A small self-supervised audio encoder (BEST-RQ), trained from scratch: width 160, muon at rate 0.0021.
Rows from block 7 of a small self-supervised audio encoder (BEST-RQ), named by matrix and row number. Rows with one number within an expert belong to one neuron, the router's apart. Each number is 500 + 25 x the weight over its row's rms, rounded and kept within 0 to 999. All counts start at 0. Numbers have three digits each. After the name is the row's rms in percent of the matrix's.
After each expert's rows are labels from the 100 clips, of 14976, where the router gives the expert most weight on average: "responds to" is what is common among them. Only what is clearly more common there than usual is listed. The data: short read English sentences (LibriTTS-R).
# router: router (model.blocks.7.mlp.router.weight, 64x160, trained with AdamW), inputs 80-159
# up: expert up (model.blocks.7.mlp.up, 64x32x160), inputs 80-159
# down: expert down (model.blocks.7.mlp.down, 64x160x32, transposed), outputs 80-159

# expert 58
router.58 092:548515486508525496496477505511538515470511520499483498509497493494509497518438526533499506468519488540518470512546474488496521532553474542515498511497534562496516514539487501501482516482486506534515558505446465501533515525452537495514520497
up.0 091:445537502481530502448526535460478530528504487501491496490496496513475458477487478518507513489497491532454497503452513481504492510530469501487459459498484524481479505474515511499467464477462496518473511505475499505513499478499476494493475493
down.0 100:489504501494530503504489514551487515447504494526502507477463507497532502507478446511504468487500494479550529498534470451466495492537464486486530530448523492485526528502484477511505542506481491500517540498501482493515526521518497500480480465
up.1 105:463510481495472515484550494478526520473503506446545466486501548551516501532508507523511484506484470526501494490491497493473516532472505508526477509513517531545488526546505514517495464511481510488505525495484537514468449516519476503477477467
down.1 103:506514484493517487529503509489505487518511495501530521518520501539524511459501501457482544500497525495523527569513496485487481533501530490454519486513532530498521481512538522533472485507513526505525509450500537485459466515483452491492530490
up.2 105:531498458532479485481522492472503489490460511502507463527525475518501482527484528473530515557485511510480477526449459483507532494462493509468525438484480507544538505480487491506498510559484490482500454519485508500501460497474503483513518475
down.2 105:446501475497481494505509510537477537482486485446494435526466473490468558467508498508486497467496531511491511510508538462493504516525506516533467509528511500504483500500552518505510462550505520485479494485470498481476500499506513493512532447
up.3 098:468510509476486515568515511458509477496465460523523539467513500523552552471491477488548515508543511520481457458494457477508543489509458499509518532468473502508532491509467481509498482506495489496508510487468507524466501519547499493487511501
down.3 098:477500497524503489516517500471487484500495492507517520497501541506475508503525522523515498484496509532491460549475465480548530485472517519505471455503495526523476510532516478485521507515489521484515477495523519509512487474514529473492542514
responds to: voice: male

# expert 31
router.31 113:510526506503482505508459527513462415491465509488526505497509502562478465434538476502504521478451499509491514504495482506536475496529495478536501504480506478495471531461495484509536509508527516469499527503500487494479468498458536536505516550
up.0 094:512487491501475501494463512521510504473500506448536491452500520516525508506523485497523500481496470485518539559498458578485448509541488506523519528487505466482461450528498531491509533543511479503513539514459490538513513473478485487470508538
down.0 093:482502527506485517467528482499487486491439557489511516510488499514515513499504493507496491495516491444468487446501478532524514492461514492508495510463489525515481456505538422492519513489466458515467509504536476476497478521456469481535479527
up.1 090:533515493512556513478475494475451439519456546531480494494498498509524456526469535483492512511470535494481489499492520542536524485512524480528527469506476465534547516499475461478465489516488526450501475488517485479527502454510517493508478451
down.1 090:520489483474505529501487519519488455521515487536491467502509543514462474488536500458451527512494489535489525534506493526501464549455492501471482525476486487496482540485512530510506527481514510500486510520510507490477460502494495500514517474
up.2 104:508475478524452514520508537554471479516481569495516487524490511501526501483544521516529469513466485471517515472491478513478514483480532493488515515468479448510495510537488509497506492498498485479505497547514478539524528509516486500505554515
down.2 099:514498526545498480531452499484538485515501487521516514486507456496513496509513471493510484516515489497491471460585497505516495487528521501487514506504485515511486503472488489468495571507497506547528542517517515486495492502514469510493457544
up.3 093:532491499540512497483554516538506469492551468495483520524543499527484487505509502476497511542488515499507527497493525541478508522471481520467504495479449445527546506495468496499511562466485495503526493495514468530527535462503518494500543502
down.3 096:502485544496482522493492475503510537482547478526477500472476524487457532541462493515519510489545485502470486530506482470460497527498503532493533485522486512475498485508483515514516475490482465481490505463530504468502560516514520475472530550
responds to: voice: male

# expert 51
router.51 099:497470531508510426541532453482478523473462508476511543520482466494502568498514512470518454501447511508495462490525495501484493460522492558486507479486505527508467501496529485488528485524522499524550537514489504470477555515518509518533539468
up.1 092:476496509460511474491452456495515456542541494484493501480506528537479494488495499469443513544491481487492522504497566523531495470535541463480485497538485493532502478518544467474515509523482491505499529496492458480524512505512515485489474503
down.1 095:540488491480520481452531507501480512513474428496517493547501456504506480493516473493511555502515517495510536530507474514527537469487534509511518492478484507475446506502557484460514509477517510479536473494488517480490508487520530485508517513
up.2 112:509445466495506485495488496522515490501514483526460471513487531464487470489511493488521517503492545533507542470514505513488498489533482524496509535488512475547505540511534529486495500538489524525465507501458496478512481499511492453500481499
down.2 102:461516507473522510494477493497483506477492503524491501511483511509524536516490530481513504525488473463520540528482471467519483499514506521519549475525486466497567505473530515436499519497494530492495501506439503488464452481497526509525524455
up.3 102:498515490453514486493495501496479497484451477529506517484510483478537549500558489487525505503492495492497514499487472475463493496477490474504447495475512508542471513500461506486485491494518486511452524497483476516461484497520516477547500505
down.3 107:531493475516483515485509509464464508522509494508496544507489514511500537487474482463489483544512479462497480520495527435487491515472530537494491502494484481465523472530519542529461506492493482492465533500479514518496448501506489467476539503
up.4 112:511484537455514507555491522515506518519473509525474530450516468483501550551492489503520516548471468487499533471500463513470498517511472510492510448517522513506513502491579501509480522484468486482523519530485484479498513488520501530549483517
down.4 108:458497494485505532483484464463495465493489534485576473512503525498478550492531552479502546510499464476488492489465510535536515471512505477465471506490529485504557521490496478479506505485513510526508509527465429481473502507509531511515565524
responds to: voice: male

# expert 59
router.59 092:517514544522466499472514449571488499529547479476504528485528470541501498451477515536500506493444518527505467460478471525509519487530512519480457502500533520537462516504503474541504456487509487514512506498503563476533491522446511465514513468
up.0 097:579458477441499487536484524495494534477445571493542485484476539465508477478520492527482493526475516493507477504524537483484430460521490519505531548475500507477493544509482466500454553500484521487524521503537470507499492509492503462508493518
down.0 098:553500510531502461514469454554532483471519507505487493513516542546478541475501517470481485498509497501542542488520544512450512513490527527514534471528512502507508500507519487543485490538502484505491487512464498491507524506498461458523500516
up.1 103:508555490532521448523543509497501512557471500477467500496504473529466512524493512457499508496466511520537498484468452505490527519500530509466454517481472504492499545462500536453529513518494492492495508468510508514501479498462489530507492461
down.1 096:546506482551520514548520518530502457509524489482483497512499515551498484491474500474490495480541495522494547499459497510474455487532535488518444517502511485502499447493473565519467509507496478526464496504465507469548560469525495522490511498
up.2 104:519519478510512489493531508509522469523466537489514504526503473451520494550504465498525513516475517477466504531517557489503512478496486524548505437501486502567538502502483506481496542508521497502507502520534502481485535486489537505513558463
down.2 097:514477506503458510486485497490509501484464513562476504473480512523523474463531546461494506486518539524480461496552526534505557505488479484479500477540498468490468532493472496452521556540537484523503506503506456459504511529519543473502464485
up.3 093:424495471436515471476544495489514484486499515501469470496484532483481505502464475482457493479490486480521499495506468493463519531497526514487502525470477504500489506496431506478515506477467558479475497463502483498528515473508491519517457493
down.3 084:497495513477584523483469526503531539528531516453517516511538473549487490476526524517524509486501493493537540560495498454448508533552519499532484520467509516452493517503530479524491518510546509502469486477553478488534512474518532503482533453
responds to: voice: female

# expert 61
router.61 092:459500491514548479516493469502499508501510505513525529540486496527478461508472495518496490500487505482453452521524496538498530523501533529504542537473499502463516505480572545479505451485474527466547566496480520478509488504459487486507521487
up.0 094:537575568469457498505506523529508494483482465507524528481521522468517490473476437491494503457477498486507495545504540489508506492490470505495449486527501496494533486526479486482479472495517494484558502482519493509499501474511508498547469494
down.0 096:531542466540497484512515480513533527522458492492491508475483483518504471511524530487487496472521532509547523519472512464516507528520568497438504481515512472511544520505498499518442482479539469490519471492502483472545504506506481519455503477
up.1 094:475479522516534495469497514522483486523465510547486530499486506486524506523542488474501513516496585447507505514507504516493501511523497466443525460513516508514497524469525568523499492482458503515507504512448515507515477452506500481524485509
down.1 097:526495505473478521505513524493496520496475508457475500470522503518502502515532437508520468556501520455484498447530512499478477524501480494489508469528506504470553523497481477528482504504505497480497473493510517477463528489526525487525477463
up.2 108:449518517519462504526533460487492500496510470542479530468513522484523531461544486481524493499482463521489531474501510547492551473459506515470519476471490489492487483465495501498516488520479498474478489516519525502576517506466493538532473530
down.2 102:504469477491498497462478509516478462499479500556483491473444495509488474498483506480525510509471538492529457486493512497531481420530514494505529442513504468551515478504481508489493525490508496498488479505473467502475471510514492467488526539
up.3 096:466491509490494490481515521478463465521482528525483482471496501525454476543510488521531491543474531491505502525557503532497485488535480505463501495480493511490552477503440476530471529528507512539519491488518507507431540521482468510492500486
down.3 097:493494505514515535489485498484511465512520486524508514499545518511489489518500483508530484561489498480479489527496464506463494506508495510517511510542495506504560465491501540526477514491508435528496540485528520518542513504525495534473491538
responds to: voice: male

# expert 1
router.1 105:539477505519503536484496494469505518508496440568507478536452520536480482459465516514537505532513486559479480480474512488517496444451494458521496475520477485488548483502511526455515528505514505502488493470489490508523503455500505480496534480
up.0 082:516535548519467490481481509499499538454535484498509518424499499497512529482458458492462496518499492516493488476513517528488451447468458500470512498559512523523477467526540499507501462475520525494458514509508510482481492524519478498519505514
down.0 090:449491527486511505487514514507517510492486502497490475484457491531466519483499492497494514499522454508511477505490498507530490492520504528509536537483512520474472497517516522501504510483514455489491516485479523521546467517467484540514485517
up.1 104:524500510519493466474503496467515496455517485457534489507474502534434475508493541464514492519523496493492529483491514494520508536496560518451538489501521470526549513518530545476518510514468495509503522523496465457532469496479480491494544418
down.1 100:524492493548536492480459495517561473535511507498521507545492493498517506513479515538535506540502496445495510471500555508521508485519521510539517479479513485499531469514504479508485464477482500511508522539506447478507503504506456508506492489
up.2 118:464488490523504522549527495503476463501475550551509485456514521533488508514530516509486494496472490469481505495545460557500519489463563502467510481473472487520468506493481530487489466504466483469515493512570499494441499495497509497536507466
down.2 117:518496495479499512536477489507506498497540484496520517511516450495502471501472529494487534485492458491474515542520477479506540482496488513487469494506473541500490525490480513458518520509489526492511505494511500461484503501515495490497506500
up.3 103:485514491523463518527484503488479457488507506444527509512502514506503504544508493516459510487513496545497490501500529487486470520462516470533450514520481512538497517491503514498464476466503480499505510487525530551463479551508479519470497496
down.3 098:514474507487496529495484498452479529477462518466496502507453541506463506458510513490469482495502522502477480483463482505489509525461518498482488482500473504503500485529521525472530513513474472476494515484525494431450468502510478494481545537
responds to: voice: male

# expert 5
router.5 083:468538507483505493472486522471529453478546510505441497465479503496521526489497498470510441475521532503509509536528462490543524514481510487497479509519557516497538507532521492502478484461510460475510525505545495475530514518491541497454525522
up.0 107:495498516467526512497462451482538473490502513555493509474531511477491499475473498493483498467500502480550491479504500482479546502511523478474525451492508506459521500477509488491500501494493533510523486549491502530477516493514488497517475609
down.0 100:443490513512486512505476501538510545500527476433527501504513501479531490472501470513437485497535457491517495493537468452489534485488493482516476498512519547523491497504542492501539525472517491482491499509513552480479480512534540528486460515
up.1 103:527479539494521475463476541509497476469501505493493513484527506523503442512475497473509469506492451474503514474495503519495520543509536507517488504515510494483546528471510487558529523506526525503478482518497526508516468493534499470475478480
down.1 098:492490491493558555510501537531476507511503509538490477570499504495503503524475510513510468525484424540532495535501516518523504506506514509489484477484497516480479511456499512493500519456456500485488520485520511484503476499494513478449464466
up.2 099:504545465475456519546526509481523491479537537462498444513507475489443450477503495474444504496519467514489523509505485486486499518499488492500451504530482496536532465449483466542494562472503500519501486455515501494480505552468448504510452453
down.2 097:509508465479516526487494521517471466462527523450517482487455474529512498508501505518523504514478482493473453485535486513521516525510511513511488552456494506522494549514519552513481530491500459510458508479446501469541473507475492496467505476
up.3 096:508481466494509492500532513495513488488532493468510482571515482496472531510494531491469530489478487496465484550472534466526459493462498506473506449482487514512557513471533483484499539515504489495486467532495512491486467534478492503520499508
down.3 094:540536510529532485502556477474501464519507496509473518496498497540484523498542528487490518519536514489505511522499515487500544539490524497442520467504514492494477465463504512456509469515512492496499523513510511491531497522541452573495474542
responds to: voice: male

# expert 35
router.35 106:478487495531491486475530469495493536488524506541493495455551516489530481547512532499508483440501484498452544510491518502491496530511472500474528466509483469481491502516512449526470466460530504531476523523485484536545537503464481540509480521
up.0 095:482488509459470479471521513509518497512525453507494490475508522447491543527470512478508501511462467518503526499467503496480491525509479528454495454518505496521493526507487517497501463476444511524492500494476543557611515484506533509511514571
down.0 092:484524503484526550520537487493526492482505485484483507491503505488460461474523499499510521468546504522515487526446494531529488498491501492421499497509501483528479444498525499489493513532530456482488503482522518484478489464483514484473480415
up.1 092:468507569522474499505547489497476533506501470535526517515554510468466535502495486473448498505491466510472521532497536518513481493507471517451476487499501510490482449476464511510477478484502496502497505520534513554489497509479519500474533446
down.1 090:483541487505490487528516501521508478531531502421466462469483518488471534548506482516490503519524512480455522493511493533464511495472531523492493511516501487494481486478492485501530498535454492478460503501524503464472512496503461507551482516
up.2 100:487515483504501486494499493506440491511460541485528494537499502517502514494546515474523477495477509493511512564466487494513490564509540524522450491493506503500510468491466542478502488506484482473503511508512531534495504459480483517474466482
down.2 095:475506507496456481461532482435516545505459517473483497507500507503480501524513496526480483507443488514473502507515464494508475463486551505499479526496517523484533505483503475531472453463533466499538476505455525491504448483502476507469490503
up.3 094:527485475455540491557511490484480491492504522550494471489520491514442461489470488500492508574533492475499553496470485500485482517520503507439479489530484500530515467486512488474481499478483491513546497484477496519516477480515511542493485470
down.3 089:476529496507487479502556530510515510465529543465475496508445509490466487505492509516511491493500448470467538513499479495527502496519461490458503521502540475442514515498539476480538545507498482486485529531520524458492497545484512472491525510
responds to: voice: female

# expert 33
router.33 152:479502462519506504468487486515519479522503521516508507489510491492448468516506507521502500472480433518502502480491462459499505523468508536539454537502511503526554533515511481510499474500495490512494497502493513515521506491486559469471485531
up.0 093:473484493424541549553456505545446506473518486479480484550499500476526496522474475512518528525512496494502471497496516453493482492512449463538504512511484488483474498477478483482498507485511501480462489488487475528537540496526460518511470582
down.0 083:476498541505506503527482487512489442534491524555515492515548493473465452484535536480514499501510496525487545484477481501483528521480528523468528487499518534488536521501509504496496500485530429504508505529485474476464489521490510493495506493
up.1 109:493451477499497465471560497475549567486525505453534493512493541500531514495484485552515502487544473458455488517500510446532544491460499493513538474506498506494507504516499505475495481505467507526518479489517492524477482476473520505511491466
down.1 120:502529544509513519494477487463479485487473510516507508469494508554477488463487489492522469524474533523520472490532516485502516484483493473462431488517499473507503474507512559513529447490512492504495477494492510496512457504515508535454501516
up.2 100:532429465523486503485491487460485487477476572488522489464488492554471485510488510495506478512491448480460466461497510511507469458508532489520507525494491470473483519532502497493506489448492481473482519515497509512469504497479470487525543578
down.2 109:482541495505499504510467522488535530513501501471504461537501535503502477484499485524491506506467509484493513530487530503477547492512465460502513541513507501475481509461485510544492534553526580511503469479534514514538501505555490497478447492
up.3 108:508520558480500535524494481457481483540424484488502492470488511476481499534527517483524496500513542543520510481489521520499505509527544467461480545526523510479517493507535503484517481474462490500448520487502516479450499513517488526535495508
down.3 099:482539492504497477515478531561506446484520509421513518522514497481499477508489490500495519517510467479460538491484479467534491477563475527552519495501491496529517497510494519500517502536510514492512486521497493527555543499491503534461521505
responds to: voice: female

# expert 8
router.8 133:511465467482487489508494527513486534496469477491500505519494509441527463512514507520518500529502436476525548474500512514493504467539485495502477461482486487482511461533433486514493482482486505474510493499468496535493521450511497507508481525
up.0 099:536469467566519486490460528506476491517472509503464497534451527479462527537496532513500491532519489471526535506527502505539497547508546499488494450482510493494489520504468504523503489494525471518544509525523463504473515481496528502480502445
down.0 099:499533515522515493432508511514495487482557515521513524486481507506506490489499519500506497486488473491468499536513517521498467464527515493488509495513507488488524504525495528514479431501485457502500505513529495491558498490492481516527488461
up.1 092:465523513490533520490473501510459495510473536526467489487531516476524504575502470543497520491500494488502536505509518527490546474520512496494549487482512505514481538470519475493494530446485508516486494487498530530495576498499510514511485527
down.1 092:561444512513509479531507510487482514486511499423503506483487486508505503478502463463491494536465531511483499488567465449508485520485472476504484518477514499491480499488476534519490466513511483525513471516479455486450456513500467500513499505
up.2 108:525491464465516497503498487503517480461479499492531529513511490469486552483510510519510473487549498519502525529531460492519502523452477515510475497530489505523494525490455488508506529522493512537550487510560446488485507493495530499497481447
down.2 113:509567543480495496461468516523518494514500525510489503486529495548476495522508494476506509505507460486486528469468465543442473492559500518481510479513487472474514465508496525477501510516525487471485522479517487474539491529505482479488501485
up.3 099:512484460484528530522501517467541491509543470527490541511523465556485504493489531542530496514529478511502483528484467487496473503497448487469500479463489504548474502534457492514497483569477486498511495526496475534527494525470531473473534462
down.3 105:509472509460515527473465503495501475479496481539488508488511484513504540480531548486488512562531497521502490457494533507474496527464535512498539511510513489467519538469488482525503550504486518445471496469507507466465495491523499504498526504
responds to: voice: female

# expert 0
router.0 121:480478473472532517488497547523497525508520466464464529560531513467488539488512493525507517550545440513522506503515459475449479467503479507475518506490434477486504489499449485480511515471501488498488552498508516537518497480514460495528494525
up.0 120:533545446472536505536472476505513483499530561493479509526536468507522518495475504503454504493504520493515498490495529480510546525535519463482459471497449548526511539461531516498467526475521538497502458472545478478507501532487519517482541456
down.0 111:532540497488524507523443464507491506486520494491528532520514507546481488491456526466478499493514502508485507511480512506512510523515513483483469467438489518476476494500528504474477532523544520517508492517547453460482458520470504494548493507
up.1 098:475480470466499465539520513514495494479503538516538513538504455494543558459495515504461482511536500485493481469502523445492490523460556493459476497492496513516479527473490507517508486506511511504477510522527488513482466509518511502527490538
down.1 099:463469466496526525528525467489501468482512497533482515489486496528544516497487517506547497479501525516492516528466514553460532481470527485511474534488471497524475506474526462456531474500475481499503497507437500545520493527471486488476495497
up.2 089:503497440537505482486457516524506498517544488441476526474472497554475529510503494512541469494515492488500487491507502479464480523528507497516522533487478480536474509539452471512535494464508485503513517491504508483511494509469461469467483494
down.2 088:506461481514501482526504502510519530472534484493478496508498485465524468465494559488531530489493475519538495525541479505468498518453522506529532515498511501473523514520475492562478559510505538500476484488482487512524508514486501526505500495
up.3 084:529516523478501502461508475527468520488427534504472495507467477494517496481475496457480499449463536481503518543481527503488442480501483477502505500514514536484478469543513524522509503484535514476507492483535517467514499521507462506505436500
down.3 089:500509491506501501536496511507462439454493554535487495491540510518528467509549465537481489533493518486506496474514490475491505500496504500524502516503473520546529482492482523493478450520489529508520484488526530492458511506510503484507498521
responds to: voice: female

# expert 18
router.18 124:535481493483465523474438496530461473487503514502471487546534511479471488483512485514491513515510474513490498518483507533479481541500498468514507531509478496507457507486519497482521532503541506481493499484547495509464488481497530500535513483
up.10 105:533475480485531477492507499496531492473442536493489504500504464467512520528481487492430475496513450559484481487482525481503527515505490510493484531505485489465550489542512480463495515464507531479482538492522472478501487508529513499499495521
down.10 103:515488518569533506505500492516536489506563516522527529431503524517492512493478479485530509485536484483517533524524520480510495490487456486543466531483504511559525510460533491493500535500499506498499535488446460523486508533481499500515518541
up.11 093:503508494508510483492530470466506511502515524447514526498450493518496497535504527495536512504511468475530473485492528504510487461463542500536533500451550462511519487519500513517487494464510489477514483504486503458498472483499477466529527505
down.11 093:519474497529473504521528501551494487498525510465483495487509495527461483528495495518562520455499530519509508480507520477522509497452500501484441486471496510590534538482482548496527450527509454481486517504505535508494490475488497502508449520
up.12 102:519522498510497483510487489521511505464510485499464509493513444474459479502499483474481509508492478518519519515485494509450476478509520523468485521523515498497512454528529463510505515462522548504493491465491535506480475512523486484541455537
down.12 100:520499474506531505540475495508492436486499486528512474495547505524516484485542514466498507516492513502463571456528442535501526516516497473521544512512546467462508512481487474453499523516509463508528499501514502491471507506471484499519521501
up.13 103:472536519543491545515456490504491507551541459522519474516492548541515516473512522502535479484482516500532480533543493525534529483482514487524536469506531528477450483523490488502524479528515468486493482486531525480513482477487484481475506451
down.13 098:519489477482488524486537483430494506464484534474515498516498508491491481486523496483472498496512495454506480504482499493501514507457517492512482437499481527480493510502533502469545528450520543463515538484470503471425458500470510515486505524
responds to: voice: female

# expert 30
router.30 088:499526485508480481444468476483503492491500495502544510535479504466505481514486515506461492528505524475451441498497532514529505511578527498480511473495527515546535529512505516512518511483521487521472466508485544481540490501499530512511486519
up.0 083:530543510477508499496515486495490479528513480507497467513443492497511464471513521498504498482481514474471470479503536507487512482435514543500477492480492491457507501528495496427503548473493509497510495533508489475516522469530486516492531514
down.0 082:494511462527521498506530485491541481496474509521489476510438537457478485470503539528531506455504521502514496498490495478481516495490469491464542533497499521491484561486447513506531534522460528479511506489527512498507515481456496500507528515
up.1 092:500506499467521490519517538549502514494540517575456525483471481513449473499474522502470522499479531449495477456503466526497515505500488497449504479514481501521487526525485562496468524481494493464491528500509479518463488493487517496532498476
down.1 097:530558552500508480505531465514508495486551488512499481466535507499521532515492490502495486482503543526465501490534491539460495477483478529480490461498479531519492482522492549496462476513482483509490494491552541514494463508494477502491497507
up.2 097:485526508509508523530492523487506496470526454513530511478466464531465561523538492502522509511530466503490514492517492543514475513503533512469529519515521464499500537494446485480507521539494487504464502471530513516475503463540530500524545545
down.2 104:462516512530456505462523475480471523515471456516531496484535500488485513449464520522525502507531449494458498513526498527484517477524481505556501486544521549518497452530472496499509495491492488478534516509509506515514558510511540508516506525
up.3 098:493469493544459514523452514482549510490522505524523499474527487476508531463452487530475499539486456508492484524497489515525523471513493512549496499526523471508469507500512498501525496536547500501534501508461517498557494536506543501439534501
down.3 090:484512476481484470494501494478468488484586517520552514508454509504432517489497540495508492512492521523490503475450506505518475510484513478512493489481476471449567499509571486503525499499521520494474479500449499514518474515476466456516521486
responds to: voice: female

# expert 43
router.43 089:497465486525524505446489489516516490457527535497446512485484528527482456495512453521468473514505516526494531509504526514512488475522464549534550479533490532513478523512509494540498452495486488512494471520484474533466507495516458518518503445
up.0 110:516497503478529492507500536552438514511472594494488533501475484484506473537522490484509477499535455488510501467516487534499469510540483540530502541468508489505515523502495496472506455452519480497491489498480499505519544503522493513495482532
down.0 107:506459505517516500495504526525496480481452487489474523512516501501538485512495528501521511508488505461499514487524494486481495492534472520543572484464474490483488522499466502483520553501510498511512475493462470485478499507501475518557503522
up.1 094:529501461487500502518532523497474465473460534509511478524544504526522459509538534479561470508489480525465509508493503486481529527484529502526471447492486472545524527492487463519479479502515493487507489502476501520495461480510495509497481521
down.1 086:459487483520458508517536503481486492520513516551444481453500478479502537519468476508510486559508538508501503434527534502510490496502511523492547478501483512492468503498533498497492489491498496505488473483526498513472508513508476490533521554
up.2 100:556457495488493494522485509491467495494426521481505486507473486491525505493496527485477516474538572518479478485534526512512479455517505509553488513489516507518474499531450525494495439542534483488482504500496498542459537479479490489486509484
down.2 092:461484467487508510575471524529513502466519475526501487481500507481504494478497476525508480507492465461460569451521456484483507490486503477470518530491529494519550532484514497501494515506489521540500508497501482480482491500508523486515473495
up.3 113:514460484474514495505532475501515504500488571530483507531475501534489506517505505464505486500504539475482512462506525565518486500497502507538529509490505488503541543521504500503486533511498523497497460521505490526484510507534536474502500546
down.3 109:510472510475491480463454527538484472474481479485440532507539479482499532472491516513519468482464497473479481495582504485488466492494464511498549523474550490486452535514501540485533498537535512497503512517464521470495501478514484477483511577
responds to: voice: female

# expert 19
router.19 092:514495523507540492515547501477511508496482469507495501471502462563509517514489491547468474508529513531499458518481501495476501457501481523477491490500509503439516504510517540514478457544513472535529525527475548509499523508480531481489495450
up.0 104:511547512502476497524556553478506514526465538474498462478481529536511494509490492536523474479494483528538479523505458486493456529493523503525466556507499515476457474529533510545483489521530519515477529515491526489495487519489448514498463468
down.0 109:496506517496508497494471486488497546531474471457502520522510520463532472482535484486507503504476553511492508513461536477560473523534502482521484534493501504500500520557494522499490482545479515530501484469548538516481512498534485490485509515
up.1 107:516519492533542484582503502550512509474520537508525525487505486480497541496480509482446515497520488462471525477476499497511494498514521521474485506472519484464501442494498503452494524545462489478515488481522508485474481480485539499500547475
down.1 105:461510475472542497450501504527535525488515502525502474504468468488475509507505487530525493529485521485511519547549527511509487502517485484571532465527520474444465511515517475503492502526492522497523507505521494510509550503509519488466454523
up.2 089:502478490516493489473490459507481511502494552501495507506464502490474527545528465497487507495490525475479499481500527452508514489456529507551519460509486486469516487511465512481508538502527470474553488504502481507502489508513510518568556462
down.2 088:521438503484518518501516495496486476503540521523536488515482461489507496525529497523480494546496508524551498504545550433482518535510509489489484458507533490468526501472478489496509565475485506485518506527458481511504515512495506518496501496
up.3 104:491467499468494488530492489541482527523487465462505545497476513502527495501482518457521510495509518551476522483423508464514462515536451515516503547493455494551497482542497565519497489470511500495510512475486503482525461514484508496496491496
down.3 106:490509516499463500498505470498447513485503491545559494519495505491577492486522534498471490472547455504465427447473510498490510497503530499543487520524482510484496458511476514483504511528504522510456499481517488499435511512480511491502522490
responds to: voice: male

# expert 40
router.40 086:469528519493532497494524532468551496487538477531537507505508459491500517492517487475494463473534490499495469531521508484515483512487459515513520500479554483471521518518516491519491524495494533527524454515529490465445488537510513499537567499
up.0 099:484482495430497513514488526489469519464544519476479481503497503544487527457464487497538500519441500501474479534480496524522520491533474534536501479486468500547491486464516460490466472521495515467476525472466532487491473453479500485478481490
down.0 109:524517520497479502435487497460514505460534509514498514518502507513549531459502514515488525490514505490489459515509507469517470475510461484526500483543523497466464531505531503509486471482482495517502495467468504476544509513519505501487523499
up.1 114:475462498470495505470513466506499506532490496530510502507514497458533451499470494488467511537488588503512460520533520483519483544506503494491473469515503530492520516497525533500504474497542536513503504472495490479481509506524525515535585499
down.1 107:522467482508515456506480520500489491482432514578493477489457487525509458483463493460463511482492516470515506514543513518480510476531557524488522476518507506496482565518485483519506515478475490554503468517513484530431545471491468451480486500
up.2 101:499523487486499479516496497496550475480509515476533493539518488556509495506510465520465494490503493498504517531529498489540494448514491486589523491517563555496489508504509436527471493522526453530506472523468495506445532525480474468529496531
down.2 097:526525492481517504515524461521511469493510541542536566505465494510473515463482522519540515508470542472496494524503523499512486454446513493471521432481459505538514506499475510505471504488480508505515488473521459512456497488513509487523532502
up.3 104:502490529499514527516568563495521510506520454499522524495512523466498520529477508485501518514509485490520516536465502546535489418463510502501471502500500510511478505483456539523447547466497475485505506481466501491488512467519496478496539506
down.3 105:478499512462496514457501505536495500492521512519505540517481521490463472490494547488477501516526470494490540503518476508487498467552540511480543498542492550466501537520497493511511467501483535528534530516472473491494571460510492481504481517
responds to: voice: male